From a checkpoint of a small image classifier.
Model: 10.5M parameters, 32-pixel images, arch vit, norm layernorm, activation swiglu, patch size [4, 4], layers 6, width 320.
Training: cautious_adamw at rate 0.00092, 10800 steps, batches of 256.
Data: trained on photos of arthropod specimens (BIOSCAN-5M), 97500 training examples, 28.4 epochs.
Rows from block 2, named by matrix and row number. Each number is 128 + 32 x the weight over its row's rms, rounded and kept within 0 to 255. All counts start at 0. Numbers have three digits each. After the name is the row's rms in percent of the matrix's.
# fc2: MLP down (model.blocks.2.mlp.fc2.weight, 320x1280), inputs 990-1034
fc2.45 106:083145097130143123139102138089116098174144170100120180127132136143138176120152144171077093128100121110123134110136145079157162122063095
fc2.46 088:080093114128101102176120105170113094176102186097148112143150127134113159123111124158159132124114112145110167135121127136155081139110168
fc2.47 091:157158245132153112141147096050158121137090148145135094114122128162108101110135097129130119120100143137159177154159109088112145121099076
fc2.48 110:122120112110138122117113142126115164128145149125053136185179135095082142116108105150134168140143094180105167134119121182102121198140121
fc2.49 098:128113146123065118152166135100161053120122108140127149118138140154128138115152114176099171131116159159211154114135076090137147119139105
fc2.50 106:189148183143125158114116113157135062171090089141060052149095134101118083167139075148156108164111101139139163139114169153083143130101099
fc2.51 094:126141089108095104135182121116126171121126127121066202102205110159107130166097170082121178148113104117126132114125089097147126157159145
fc2.52 097:130085121106086196126143157131159183124130158102124107125100128133154131128120118149104159112121070152152169182143100138060176126143165
fc2.53 115:164129123140118138149109155104089189175113146147140128095150155163164091148144100144147133178111146142159171127176106107174128109127169
fc2.54 106:065111145096090112100141130133172071150103179112178215071174109179101176136117135169092133142104154085171177181107107113144125131098171
fc2.55 088:100154103099145129109124088052137109111126099105172124169085141160179101119125151111193117110162169156136103126121124100098134106118120
fc2.56 111:162174114176156111111115138167140117140181051158200160123102167167165116127132168173120087118132151125165127127136116113146156112157110
fc2.57 114:179177059175106122134081088193161142169138108200218161139157148126134102143150154143102112161107117142139095149138140095172144159149102
fc2.58 101:139180130133128181094164132159096139119154025120160095128070081161096115112117126127140171107069119108165134129121161179204069084124110
fc2.59 094:166162176165141114201148097103140115141117081136156105137115153130105153027094174153153131101128120071166112096132129147152121114144108
fc2.60 090:177149111172146137134119102122129145082115055124085130102137161143060097184118151132143114137084141135131046068095156108109087177146077
fc2.61 099:198170116113106120161166118124198074184078164116111121110232177167085182081100136171058158139098114086145195153151112156155149129163154
fc2.62 107:220191160152162139156144128189146147137083086131101147107146163153147081153120134132164073105106119111133142187153203148173144085136096
fc2.63 108:118154093133145093150139106148125101130134143143125069114130100039117094122141167130097155047194153082091129136115146113063134125142128
fc2.64 103:155111115120131108144128110155169109095126086116185107163073175142116099085198145143109132080127162080142088127117148180150159103133081
fc2.65 089:127147056161133171132108203139106193134162094148121123174133117149125097175166131093104140154142173178133096196108125120127160098133059
fc2.66 100:158141126154127098116133182133111139074198109069205159112110089115078154101127148164154093116102093100132158118094113151139105116178138
fc2.67 099:168139158157090126150132108116113124123143176109135124160119137112167130106128127130131129088094151104096129079150103148120117132179102
fc2.68 096:149121184126099104156163132104170133151109197056141202163194161117136146100124111101100138170091136121174167132106065126145120075120193
fc2.69 095:121126133130121100138086165115127153116147064067171154142169123142103139107127132121156107086050081116098103129154115110147120134100089
fc2.70 100:120087222130084128176128112089122133141082182088125131098166145165154179114127164177101149121133138111114206104136069141144126103138187
fc2.71 097:139101116126066094117152159120129140103087099122164108143104064101162143144179088134165132124141137139099106076127087174102103161130182
fc2.72 090:105101193089163086140153138103135088154062152118152125108129144095141168051097085123122092131103134083123199115125172164097140107075168
fc2.73 097:135135190184141134157129150134141141102183077135133160115158115135100141103111143159129060083107149106123147122133112125161153148172118
fc2.74 090:160125142146117172094077150134092131148200082083166135137098103079106085084171178095121116112091080161086101085045172114200177154091062
fc2.75 092:022129060103152170085086150161096047103137117150139150132054144115137142152165188126145128097103093193095067173121221145124122080096119
fc2.76 099:105125080084174109121075121153153090151069171156039089171105117073128096146090125095153104131179119216128092122145141120138147160098089
fc2.77 098:167179090161157172098169108103142075086184106092146144114085198074143142146070149134181110152185146141077053119136190135150086096103130
fc2.78 092:126108096111110152104161146162120122147136120168201032117146141098163157084161129171146109122111092178134077125126171189087150099140133
fc2.79 096:195149117098149131175138102152079183174087106120099057140134137119096098127113072119104123107075084118132119135163109199098055149177121
fc2.80 092:110075150088148123165139147150106149149158116114080137099113120100123112143184088158158069173150160198096102086105130111149142097097107
fc2.81 092:166171128192138139168150137129103106086172105125152114088165158097097077139132129152135134125128131139137112111121152116184097137137097
fc2.82 092:165128137150096140086153136164119169164098126121127178124169102189144153153142137073120161096112059113136104120117070111122122081186103
fc2.83 093:116134107090129078104116100152046147136177080152125074111082122144185172128130150114116149092136113149118093104142132144101110126142111
fc2.84 101:121111127100162076064091104104136110105195104088133125147160163126147126129155125130149131138123164118119115100093143141120171075089095
fc2.85 100:112080116097134105108155132100113091154113144100153090123117084116145094162151102157118066172161141182150139104108093106103132102062156
fc2.86 090:129210064144209186106111107149120103103149098134185127154049099056099089113160148136132104091177074152105086119128175187137106083094124
fc2.87 090:128103146102122204121126127164166148176093114085140138092132145105153174112100116122123117123100156141158140169216173108135094178134159
fc2.88 098:171171135154105150127142158177133160138125046156079050155144127158164056099144111103109135098075123146159076182164171110156171156131054
fc2.89 095:165139144092113146181148119103168074151148149131197104074120126166155140131095146212140049108108142095158211128167068091227078089133195
fc2.90 088:163155205140068102154179121125116127166085166107171162092180091130134175056126104129120170095106098121112203110147077119141130116117132
fc2.91 097:201107153139055144149140171121107156163131110195099147124093084142121136152163101142175122138122123147163127114115088121102120148149084
fc2.92 092:120045145137078121170136155086077183121133173110098126121126044135138121158165106094091168167136167117138126111127023087094195113170146
fc2.93 091:146136122121127141076118099172100169086102123107123122148123150125097128105095177082155168116143167109099094076080166128103103118146077
fc2.94 096:159187111101122133150163178175164093117129111155122148122142152187080173077094149109137213052107114078114155145162164171140089098211106
fc2.95 093:195134152141168116181168136071122167099155122125128152149126125154081129055123123130166147087106122151138178104175130101163114129109118
fc2.96 122:078060133125123098103123174115116148127097198127084121143169102105122141168103132110084171100130129101118146131132079101136101116108161
fc2.97 094:199140133152083050136134155136138199128120088152081140088128109208103137126177127126100167094087089133145159108123056061132141143207132
fc2.98 098:084113159094097100180146136076073126129148153113152135108134105095224115166190120132147152063138106206091122072155088138122107148135131
fc2.99 094:158189149108130145127109167152200026182115122114155154123102160115093155095125105160105129143094110109118158117116182166146127128079110
fc2.100 092:156197130139157184135126117213122114146193077141195163147147126128092114090125178087136153121145111116119087128124157138144149174133071
fc2.101 111:150183164156129147115111097138098114114150107144127087137109126062111088153142139150130118078148141157091105131143209138141152151150134
fc2.102 092:089115142120123147072089156166139161136080112160127116151144092090135096166112103097109137160151135113085172156171097154087178116120198
fc2.103 090:126088087114131103150176113165098166128146116052102184155132125167109104162167182094070154161098194127128061119115149114115136103168109
fc2.104 092:130129039144143110108111142214176095118121108136210150116149103122074124145137143085124155154108129145105093186082182092150118125154126
fc2.105 096:060099098105186132138132141074121137102114179121086138136100157049139108192132166125149117161167102174124099151117119100092126116113163
fc2.106 097:095140118141121145166105148061140172090133129162128206119145125148150138172166159124163117115118131128116090146132021097127127143122135
fc2.107 093:124073064102159092136141146174118146165123117116070107132123148098148104167119122169120111155111103113150121134069149153160120126087148
fc2.108 096:161117142127128077147081153161127144126137087123080073130117095118136107131190118156155090132142142145180134204138134113130106155093152
fc2.109 121:149114129179143128132104145099132145147177133165141155069140189165090103104165138168113078154068144123155080127118125090163129135090141
fc2.110 101:166096162206134088140110128083172119158133138110182168109133129176142111085201148176109068129128113113158153086117081114160122138158150
fc2.111 094:092093194115163135103149148145125058153157180091117096140089161111180124070091066234135090124123140146135176118135140110145122112090162
fc2.112 115:082127104115151120128127122127112096138098156109098133168159125039146137116075127093152144124144133137075162132122125150116174102113158
fc2.113 101:163113154156118147142110093173118155117176110156139108057176186180079114077123147135140113119063122124153147125128124118182122122180116
fc2.114 112:077136131138165120090141115113164144088117149097131187141136150118104137148119216054104157151163178082150140133123144160132116116182188
fc2.115 099:163192078105212133123139140163138117106140070153153123137097170083133093131153142118131138079096104144153058163115186132101095124109081
fc2.116 097:149134110108109119119130170133110110164128108191084094110086134142116064156112098122118092205160140166131092137151163123073157136062109
fc2.117 090:138119107158072194099139158148146117083099118176165149141135104135133120190118104063083085147160116163124103112090148118139123093156088
fc2.118 093:139115161140134105141110184110145065144090132138105106110090143112163127093126111151135077139079170127138185134112141140132134087070158
fc2.119 108:153114102082144119112152114134057137143080118124073059137108142112122077153100139096162135097111090159122183093158126143087119127118134
fc2.120 110:053091160147110129152120136117121127115113145121067216145162108136121163104098156091084160189130110094102158136113106101176113144171147
fc2.121 100:147145120120117125189114122124087187078140154134171080086029095167159013164222119182141041116122096146116110139151137125115136125105110
fc2.122 085:123136010174146121151159126167146137169176079092125120113109063147123094164176107132134108067146142098071087125134166113108181132138130
fc2.123 087:130070214100106095147133078073136083137101129127113104153103133100104111099098076132134111138179175152160169131109135170114133108140163
fc2.124 109:197152135145090139117129133168149129136158045175153116106090176128181062084164100150136130096123133138113085120166143095155136130120105
fc2.125 107:090104089116121136093126145126126120110115176125050122194099114073070099150100118105150115144143097089158148118132130113146141141128167
fc2.126 091:146135075193230162082077181168123112133166066156097102149140146115104073203126156162094117169157141171116076171137183119118116119139123
fc2.127 105:145085112151123155139142136098114150139116120162102172082138141161123176169152109131127061216118114127146122108153111107145142095134125
fc2.128 090:123053072115105114135090144111070175168140141155059120055106096145138103185169120129123155152067098146127097146162138127124160169107094
fc2.129 090:155089209125111127140141107108124196123063139101103122178175096149133123092123115094183195122113118109116156086116072177097126147137137
fc2.130 101:127144133086099184069114118139188057101119142076089144159129137134100152103086138159075157081122093092115183128133176150120106117165154
fc2.131 120:110114098115107104109128098156106127126072123138099065180124093110151144154138103099129185087153108125102103130143146150114116155153151
fc2.132 093:149079182117080102220130129089125133156117158157137144134141113145139163133143134200134104136110139107146159078137062116071134132130188
fc2.133 095:078100163134161096100126154091049181045128116125108165101117107150102073085143152104148108133132138095174063090100113077108101138098093
fc2.134 106:087089123061092086109109162177124161164075146116112105152101133083146123188115085089132148104163118095110119107166132170099151163132183
fc2.135 119:122092119111115085146105134127163061174075165139179144092228158135141181132131131145099108141139142150123147138130155059146123120095148
fc2.136 095:139136151104130136152184106145187136147059173102130172106198120144105172111083123114090176132136105113129177124123125124113150127172134
fc2.137 093:188097147185062124165122098157081164163117113120172150114181161161155103181187104135162106134128088139111110105178066117111122142174070
fc2.138 093:158154227161133155129153169072146190146102115174083171092130095120139080134120152162140071168064217146147125106106143116172125136119097
fc2.139 094:040114175105120134096096141157147067133086116152121081115077135142086152063111103188174108106120113109143196148101157163142098113058208
fc2.140 124:111160125102123132118159092145089120121135111126233083159102129080143140120187107131165129080145200124083090153108101124089125111142082
fc2.141 115:059110105090116102115143105134107118151117177098087171162116109108094161204091142107124129125122120122080102127087097116164160143115146
fc2.142 098:168100141167059157165150153117150108157147076174138147102159088147123172098104159107107144110110130063134108111126083091167126127154142
fc2.143 093:201148194127154128123117094106142111028118147140121173183135149119110140069053151112141109108143188151161142135150120138118095118158104
fc2.144 117:075130112123142140126166099147053083132039136116069134171118107055099151161127082054067125117184107119125143138149119131120145100140117
fc2.145 118:120113144107105135126105137097157109138117155146137156067119119180163154208169130158090088164094122166183153159142111056149155123124182
fc2.146 093:110136145158142120143144134136129108088143121113179099109145139146140100058153144194112082111099172148152209088174134183154087125048112
fc2.147 096:125158089128135131140079086206111133118075068120127076132133150147136158165122132112094107083111118174111109172167135133149167086165170
fc2.148 097:071089125152135108099141174085140144123096158097091146107138167139095193144081152132083132159169104099194134133137117091134110131075171
fc2.149 095:168135192151137115179146126118151098124123117133128091133104140139183098103145096192172126127086186123142154109149151148118094122079165
fc2.150 114:096174162127120145137155108110057151112174126107189089178069147144190118115137133115151156100137186103092107068107138149146128081140118
fc2.151 100:067097073116148137110144168090119118173113217122140191136133131162165141196159103113140081150157104129150135149150097015119125094109166
fc2.152 091:106143023115113137121111125173094140129167127148107193120169134118105107159095155142120088128139139150139094138166156082148117106093093
fc2.153 089:125118105100172128091174179112133094089140137134112109102111148126151054110110146137136077118142128127171108200155146103126089095066139
fc2.154 095:156158142145151098133118122130167118175167076104114098135117122102093109099168126167167119119139167137190112087074170183099130053119102
fc2.155 104:197095107147146142146187116177111218085129107157065067102155131172158116157185105154126145136129100116154119085164126081147113114177063
fc2.156 097:230147183133124114177133129091143159148183120117148102098123110118156162069134080158129117113112168155135166101202117128115138193164074
fc2.157 094:114145181085182101160112112075105000221096169084154151170082167123093161093103106186193054119105089155112200155132171137069078106071189
fc2.158 116:183129103145130138131142105168081191171109080133080074169090124116119150085130096117145111109122090124080141106161140177107124108151067
fc2.159 091:165120119120119136075147147128135129124088148140128125150115137147109129093098054085116131107115180155095150110155171131110123098104101
fc2.160 106:178072119099106113135095104176185146212054094178126085124145110129179137168151110107162152127088147155149151174163115081069149141127091
fc2.161 087:088141189121085072157175109048077151168065173093057113130123132193104167086103125088124191151096141170107108142157030159125159106195135
fc2.162 106:116090150195113151171139137121114161117116144129151116181083119134152108131214149189148147113127146103107142129121098134120096118132127
fc2.163 107:132085138144146123170137156131148161137176132112031141124127106221117167151070166147141092172094156205144121087112127124101109119118098
fc2.164 096:105158120149077127116135121095110242138121108136096121121137108075147149122130165087112235126174108146120086073068053138110136124184079
fc2.165 106:111137097132165195094099129119168066160189153095131140160078113073155150146141177083113207155159152102145063121117136156110131093166137
fc2.166 099:148068126111101111125077132147142083153071159160088169085133090111135116193134079129111166132136117153110125127159116079086132119149157
fc2.167 094:149152059187157212071088119148172090118204104110101159100176146123091122105095140135063160138152107108141102105146160130115127138125125
fc2.168 094:099162123141121100127082151104108178127144099116123157140148117154068126148119151068129137137161087093077096112105126136161119125149102
fc2.169 094:171197115080142154126128093152191056146091104129155115132129165140109160090100111127136142130084116140143196181126160106137174111139172
fc2.170 091:080056152141133112144111153069109166119177166076081134193118121122119107143150136130157109139145125147110138105129076121104139171148147
fc2.171 099:171146107105122128098076136159118169100087106149074100133108151086117083170143120095174177113164084141094078123134153126084108165101120
fc2.172 095:082101109110166103067126126113103092174211151123147173125100165195168116128191152157135070115143131151124089158104150091119088063041133
fc2.173 091:143154045059156136083122153170101099131126084136166169146136183152062097091078167053114123129123131126130067127111156135159141163168043
fc2.174 099:057202084130119127072136096136094103180066149166155158118153173094136150175078117110126128114161052129112134161125130130099093124098155
fc2.175 094:155174129129199190145151113203142121129106114148106071143136117120107098100096122150130064169118103139114119161119158124129130121099120
fc2.176 105:062119151089039114101169119092143091163082179092139110140109136112144162107128087130082163105103151067116117109147129146115115113099174
fc2.177 091:082117143069131082112115092137142160128065148086130189166101087127114158154091148109136125074133094107119099110172093081076119123142179
fc2.178 098:144189157132114103161123134128164062188192113116229145151109125108127126055173141151117053075142164130133133140100150201121167110072129
fc2.179 101:102094121102171160153115136121115129133178159165206122130095118100104165135150170136132100080129124134128082140097109152102157105082137
fc2.180 103:122160110110089159126135136160157117151143102115119194217167151146090173082099159095105180129163077116099094161144154160153100122180115
fc2.181 100:129094110076113122170145116132082169124132107112148086080128068113116070199185158187168092133112136175135116097132126158086118146084107
fc2.182 107:169176181126160125108133130146042141132137062118130066155081165090120107090122156161151089100146146108138138111143218176153143101067127
fc2.183 092:213160111086167159127136098170126067128145099111173119124120157100147109079140089165160114120132125130077144136117161131110130100042133
fc2.184 095:167079157126062092138136114090113182185091136109103103117094075095117133177066111073123178125124102130163150122178049093119086154178149
fc2.185 097:129168078120105114153092159140105136142079094113082103135129145162056135088118081058084184101155091109128128142144109126136145091167092
fc2.186 107:104102103128149129124146106113124152136101198118103139121161065101093123174122141062136145143209140104098117096133096117112124152160119
fc2.187 115:169146162149147143124120115138098116138115094102147090158115094108094121097152086114168175101145168154096125108128176137112108144149133
fc2.188 098:106068163123168138196130135078111213110205157096141207130122145166157109120149195106116121152138157083107073125112085133126172179114134
fc2.189 090:152125145165127147090118102137119150120077147137145114175075058158097142130090119092174118160130138167138125137116072106067136092115136
fc2.190 102:139120119145140135076150159192142041171140162096133119122143150135121194088070149136095165111131119063132159126105176140118131138133163
fc2.191 097:103151090120086155115087120127130096189151146120154197125151129171125139103145117076105125117131164108123115133139111090133163144121133
fc2.192 103:191113096102154150138072113172135086160123138145181166128134165158139134138143126188123074151107150108128122158110178073167115144126139
fc2.193 113:073070101104129125106141104131087153091067182103141124134109119098119169151101124056132198078194093133100161111141141140092129190123120
fc2.194 088:086128146140156139131145146131126122098123122109110155157050105168157169136111115105132098111172129177139152149152151099118118151125076
fc2.195 108:212125171174097093147085121127105242062136106132123066128136148129151117121183124154154161094130115158122095104103093151131124151187120
fc2.196 091:130153107103165109141117118109103159132148121122140114132123121105144137143193152133118083122125109153106137135070148106137152116093132
fc2.197 088:083126093124117137121082130153063089174135138141105137121113148098122114156119121139123136146149102198125092144121193179109115138050112
fc2.198 091:081115195103157167132120105055080114112156149075126139165117111116122095103136152118138069130112163127153133151099109149124138116070168
fc2.199 115:080112094077097130108134126113133104112104228182100180138150160121108157163141115108136115144148100121141154146121109133157111122106198
fc2.200 113:139179203171131163136114090127182091098173131105186198125127166182127153046117169161124122144112153116133140127104122108167139144107104
fc2.201 096:098121190127047111129146134108093147113066125110103095103129078113190140165169082126153191119137100122076152108162062171055132128108141
fc2.202 090:144121218120180113113103163076147098128161142164198173139107188136116175122123133208170131079153176102166193131097115169150170132113155
fc2.203 093:159128094139128141170166126126104087123144113086140174118169121100135150102152202170128135116107136130176147146138154132145102141171147
fc2.204 121:124146143097119135116121111149149112176131150134196063165112115087136127165185154153121111123160168174131081133092168116139097128154119
fc2.205 095:108106045130117132115149100148119109236051171115153111153108107101112102145092143106112135089123082099070108168155129115097108139149121
fc2.206 098:137064231126081070143134126058115165170162171112142148119148152183146129072145136145129092134095179117117208119117048102163098109111113
fc2.207 091:111126108118088143073109080128120150101072145182146202171083161128117141143143114077079136137150146149093102088120112088099111137146142
fc2.208 097:125093097174043119111112104140133211113071179150152170116170079155160149162158127048118149198101128154086071137175096084111149099200094
fc2.209 106:110107143102144165115150113136154142157120171188157088133103167187108131123188130124108142115133131117096106109172111099145074145135116
fc2.210 114:100126133111124105146142154103161125130142151186090193109110085183159152173112134141101065185100140092155129143124115037180122126085121
fc2.211 111:166128158118118114122075123102155128146125142155115158078140188142137108173130120160112068147108132133154146113182104105127144128113086
fc2.212 105:147122092118088119121136085170124101154057103120061138160178109147135125150142096135075086192056123145127159108155167085154123123169136
fc2.213 099:166140162155163109154126147085131156132186051090106138140129170170172139085155137169106076131069139133119120149077100070115085114123028
fc2.214 116:103100139134110122101079126157093151123146083076042076161093123069111127140142101131143148102150152159098150124123122166062135153137101
fc2.215 092:181137153139137165160159111124144069163113135152095122054088164208145155104135146192129137140099112111179167132085160124141109138127078
fc2.216 097:084142169132171105168167135081158103093150105091169180153080107162098168069106153175122109082142159121148130136073143213153141097132093
fc2.217 088:137134132108148153104131116148171024153118134121111127156133127075168136156152112135169071090174176109131129119128223122129137162086208
fc2.218 089:135169166124148096087096177088092081121148099152144134112130214135148096068121139161180089190073154162131138173089166087145141146081070
fc2.219 105:063137135106132114099146086112134085180102226108146148150144069102145116151140178122137176169180163112099153139122145112112130126088140
fc2.220 098:193166153146093132125102179129159147098183060127162102089112137195098108075209147127127120157083162136134124127125133106118131137139078
fc2.221 095:061090137125090125180137115051107139146120132098113130151117125134152138115180114148156172107121169086087136125151093155084112108112178
fc2.222 093:202090200150130157179113107088095171111125175144129123158115160156129155036166125167127048142101202154157160033144073115116095102134106
fc2.223 102:070121140110132113144153117127157093107087163112073197145204123169108169136072162132090178145104081146099174137128124140148125165186150
fc2.224 100:089110128133055107125144136127137156073071166159052155131150163103126100214111131076109135175105080145134131143156149108134093117103148
fc2.225 111:142198164144138117128175113137114134102171059156143099179091116176139098095158134134168134101102153129156093107159125185131156114151076
fc2.226 091:103140073076074129099168106182130107156119173148149124195133151128111156132144107111085156107127128152128160125154130144100171155120164
fc2.227 119:148053166095077084143098132136116180071043120125080030150078133104124125163149093099159134147163127143115078115156083148092122093137130
fc2.228 114:135073119088127104109089154126166146156102143185125140086156182136149149141148116113132116180126105111167166162106139051152140113130194
fc2.229 086:126143128137047175092125127120161199167069178139188144106144077133109163115157076119190185135096112088134128124133081088093148158132182
fc2.230 101:085132163129210101114110158107135115126110103122134093120123149116104100112132095159189118125112143123127136146097151131073111100095137
fc2.231 113:134113108126173113111115150105149108186160072068052075152102085119128163147116114101090137148135145089090175078154152210120152152123094
fc2.232 096:067167126150152153073104134122150061063093128110101213092161149119112206118048092076074175146156088070119109194098149107114136167137181
fc2.233 125:179150111178125135110148137138142130154174077137205152135097185167137119088150174177107101132115127138126101112093153141170132105101114
fc2.234 113:115112094128123194125106124140145109108117095126248116147097109126170098146151128130158108126133170097115080116150128154119098124140103
fc2.235 098:181167128153086146113139074181154193112123091170138079134132090141084117115078116099101184091082104115110108128175111116123124133198060
fc2.236 110:127149087133127141100091151129134123160128118162136189098176142195124139147107161138102109108111096101144124164134096083159114106144165
fc2.237 105:134156118139173128121129180146111104077124099097111089165099108110119106058128079190195121121123115126109166095106174202104088137102125
fc2.238 107:089110150131112129147129095097137107107139162081099191084157133147090166107118184134088097155121159153153175113097068105167137075131111
fc2.239 100:134105120187101151135163115124108145137120179149103169097174139193132176168038118053146218162138158080091131114139082156152141114232128
fc2.240 108:104094092104125132141097161110129122143044190154128138123171162139167122212148123125075111158205107175119138179127115103100113168136157
fc2.241 105:153135089123097101103125129155122158127065129137093164127141149089132136221133154015123185163126116107087125119138113100115144137202117
fc2.242 099:166077147087153094198088148093166099159078172109129106130145121160185123177108104196158061127136066159144195139112091101123113127067170
fc2.243 095:089163135153169127087186112091151135102139117125151153117133143154095123063140122127119114124116160124090118075108096107061129162118116
fc2.244 098:122153137133116166133130120148120091132118092151134103113142164120114144123111102060121121129085099091145110142179110115118096137152129
fc2.245 097:089143095105144157080100121149127074115160111092168093135102122100144114126165102153115101127159196097123037161074237157142144120077088
fc2.246 117:146152104133068149128106157114179123144104167156201151116128123196176144144131135143113164139101107144125076141147077107152131082144109
fc2.247 097:134076115102111077116111161147126163123099161193095188105161103143136135214142113131090092195163116143166075113140136099143145112112112
fc2.248 101:076149076148131155156139120148152132126157154130093140117150100134113152110111123071123166101131124059109133150183110176132149134103109
fc2.249 126:108122094073109150131117117119141118148108172164146176098159150161160135157125121104119108152109110119135139157127116060147134122093135
fc2.250 096:114145117083103110125158135137159085070142142148240170115121123147151139096144155136119168178089107038135126159150139063089133154160094
fc2.251 088:139091109191113086144125109062125176067121192104123172120135073078112130166104152075143150123118134107138130154139068104151111126133146
fc2.252 085:146097163150119111141116101119129199113118152081096117161155113156146145175145148130110158125177124116084055093100125167158146150127109
fc2.253 105:083104092104157127109134142086109129114164128115168175116126095114194127193159167146143099102185132117132143112115099129120130127094179
fc2.254 111:151135176140072121169109133117097142115127133116082110088131114153141143113078116137095123156085081119166160103139105158136099128154123
fc2.255 096:110078079154191203110068110186102075158112130112079063199119112122131133155134115149060155180119112132132137135127195158117079138119129
fc2.256 098:067127074153166161132134133119110198105190108116121176149113121120132152118137189074106138119128139139096076102114165125128130123128108
fc2.257 115:036122096076142122099153135087122049112106181134146174142140088074120151155137144097140122133178188136140134112147128135130127112113162
fc2.258 100:138188101118187198093123167141143093115161106153175151088109155132134051135127133163129041126145137151154094181106171107106137127081111
fc2.259 107:144092127101120097149092115161133174171075150152073083112190137086121146184139050145109113146094101146129184111123150115158133156153173
fc2.260 086:132084115152144097127188174081085153144187130098106145127150081188209136176181142149105106136111172054160108090106134121164162123120142
fc2.261 103:092071064095110095120123102175131187117104147118120115071139103109149142206109085084077150126162112160073095084191105109134156157105142
fc2.262 094:155132088063052125118121129106129127115086141174099144138122109118158121188124132137145151133086111114125143117186128105071125143140103
fc2.263 099:115107131105101094195191119087168091179056186138102121109148097141197158144095108153122105173122115102074162099184112151112114103147200
fc2.264 109:132164159150167141123082137127171082117181124177212059089083142147139155129186147173161098118142122187125129131144168122114099121121077
fc2.265 098:123160128162109146141134198131177069160154092104104147139205118156076154063103169177105125126099073105122137147178155133144111142087135
fc2.266 103:136100106135120130137108153100171124089145085162184176108140192138137108143148137092093112154120153142166111117083143064170112116139118
fc2.267 093:136091172154122111185154150116144122124178186085144093115127129130143139164129193213125103112048135103145140102105090115132103133082177
fc2.268 091:149138051102156166072151065091127095132159069143083129091135171148117110131122137087169113117128123132148120184107177094166139102134125
fc2.269 103:088175079137134106093092076147158149092192071078105179113157148125118105157107173087123159134119130116111071122133185104155106123123077
fc2.270 096:094146104115088150095124127111107171111150086145099088135142184105102098151110133069085136168129118117135139148117129107120119122117133
fc2.271 136:119166127088150117147116118131113096142098105155165107148101139071130121107133117113133172095179159165078104130112192180118136122108113
fc2.272 100:070066099148179114148128151115103077102141197104126153125127115148113128124098114178123083159121178131118182140078130146166126140034181
fc2.273 093:135095194110166111136177144102121160119173142120129142130092081117112152129119121146164056125142147158147173074144091115130112115139158
fc2.274 105:121096097080118137140151127114121158100087183153106085082141111097181140202162109147059142150105077156146127141147118119111133125129157
fc2.275 087:085047181139117170151151094148152145105116190065064117157133135137119171123155121117148135119137141141154121097189112188131118123155182
fc2.276 092:140115130111108121168114133153085150160084115194123136073134132171142123147165123185138122113101114165131161123153110112158136147122126
fc2.277 114:194101151154079123181132154104150192129095096140041080108134166117125043128165089155140121116121127190109129114140135091087145146137089
fc2.278 089:107128136166129116110157161071188085060112167132153158157125130108112116085084130074135141093125110133097191114095125148121109101116102
fc2.279 093:121084182103066109182153128049125150192142171123074105125095041158146128141143105203147137124115102142169165100176024107172106138134130
fc2.280 099:129135100157150160128127119127146148124139155047136202107145117129136188094081149147123150121069130103115156117153113120173109081132104
fc2.281 099:106111112169211104114131090148088156084125147175120084170057097103126071147176094157180128131116205181076093126098177138095101134079131
fc2.282 104:204151139136142116126137146169138145109186085171141075078145148139141069114148105152152127100114074164134119146158180128107124123146086
fc2.283 102:122197158172133124124199130159189099136135132241164107138158104105104110117183103135190112073109085135140121125131164072133158125183094
fc2.284 090:132099066068158108146081151162080129083195107130112081083142077132172085224145115147136088161141098150076093125150154137132139142122088
fc2.285 115:047120125101164147126138142088083096135101175108093107165106138114128162151092153120122141127186146127110168089169113131119137073076182
fc2.286 093:102134065116154138095105139162059108109117073151066155157125137085131146081114166098126091140142106135095074104064195126180156154162050
fc2.287 085:052162152129133105167139115067078044174171171159177081124096103116178132067120098183140097118157143156141179140122154139082165127058169
fc2.288 096:108136106134154167048086150145108176109110103128088106169130109094123062133089123067130181155157130161077082158114161128127123103186107
fc2.289 104:111135145144107063094151089157099164131129120144119096177097126100131138088113080110166211064102088106106126100163087223120130102163097
fc2.290 105:090111135089132113123148113065105153095114135080105153122143122145137189144093148148093119161135134103200169111081080099166191086127202
fc2.291 115:124103139105137140135173124142203128080140142103116174108144124182099132119121141155089111138116148095214141099161123133144108084105140
fc2.292 088:095114043120120127141102131201156062151162089093110160121189165093109129161133135131134113178135108087164102173147147152144172088138121
fc2.293 103:130137146162149149151164128171098141069176062111185101100129133110179126099156147112167126125129100133083084056093179173137136144140078
fc2.294 095:179155153158163148154120148135144032146137081107209099100157099117143095061121134175177082134108156100174115141080176118135098153108093
fc2.295 102:070121085113149125085147133126127092079131192134103130194067146103087131110128129130144117126169113125093131122129159137082137103106163
fc2.296 097:177132166159164163125148157128153164095183129160181112123155190158117124113116146113173112117148121145126158191099135144129077199115140
fc2.297 108:065113173075216119123089109065115163124139159082114130159073086096120096155114153132171098153181162139133105112119091103069138095115166
fc2.298 090:105113132128100080147154106105119163128133160108104165144165137068121147135110138137104128085104107140082190115124089142145148098158151
fc2.299 101:163161133121131155142113147181147118109100122110101093120157152131137184092084093145085170119144104128126172174143108154141124128138142
fc2.300 103:102176094157178181131098108163137139087160137110146160160096143078072143173072192099118142162168145124132120113123191150126085150144134
fc2.301 092:118180060141210143061107163213125086125164064158104116147090105067121145140090141140180128101158171098140124115084218191119127111109077
fc2.302 084:182171122110136176166113189148098084129140111168168094124123166141097173074157094199128082115119107190129163148145133105118142148046194
fc2.303 113:131180116158177114116122093085137148079221101063158177136091143148142118105137197140139121104125134157127112114094155100164116106104099
fc2.304 097:152122109138118121131118126087154183124176161112197155191118149132134102068194184125092135128102175087115087133052106095166135132145060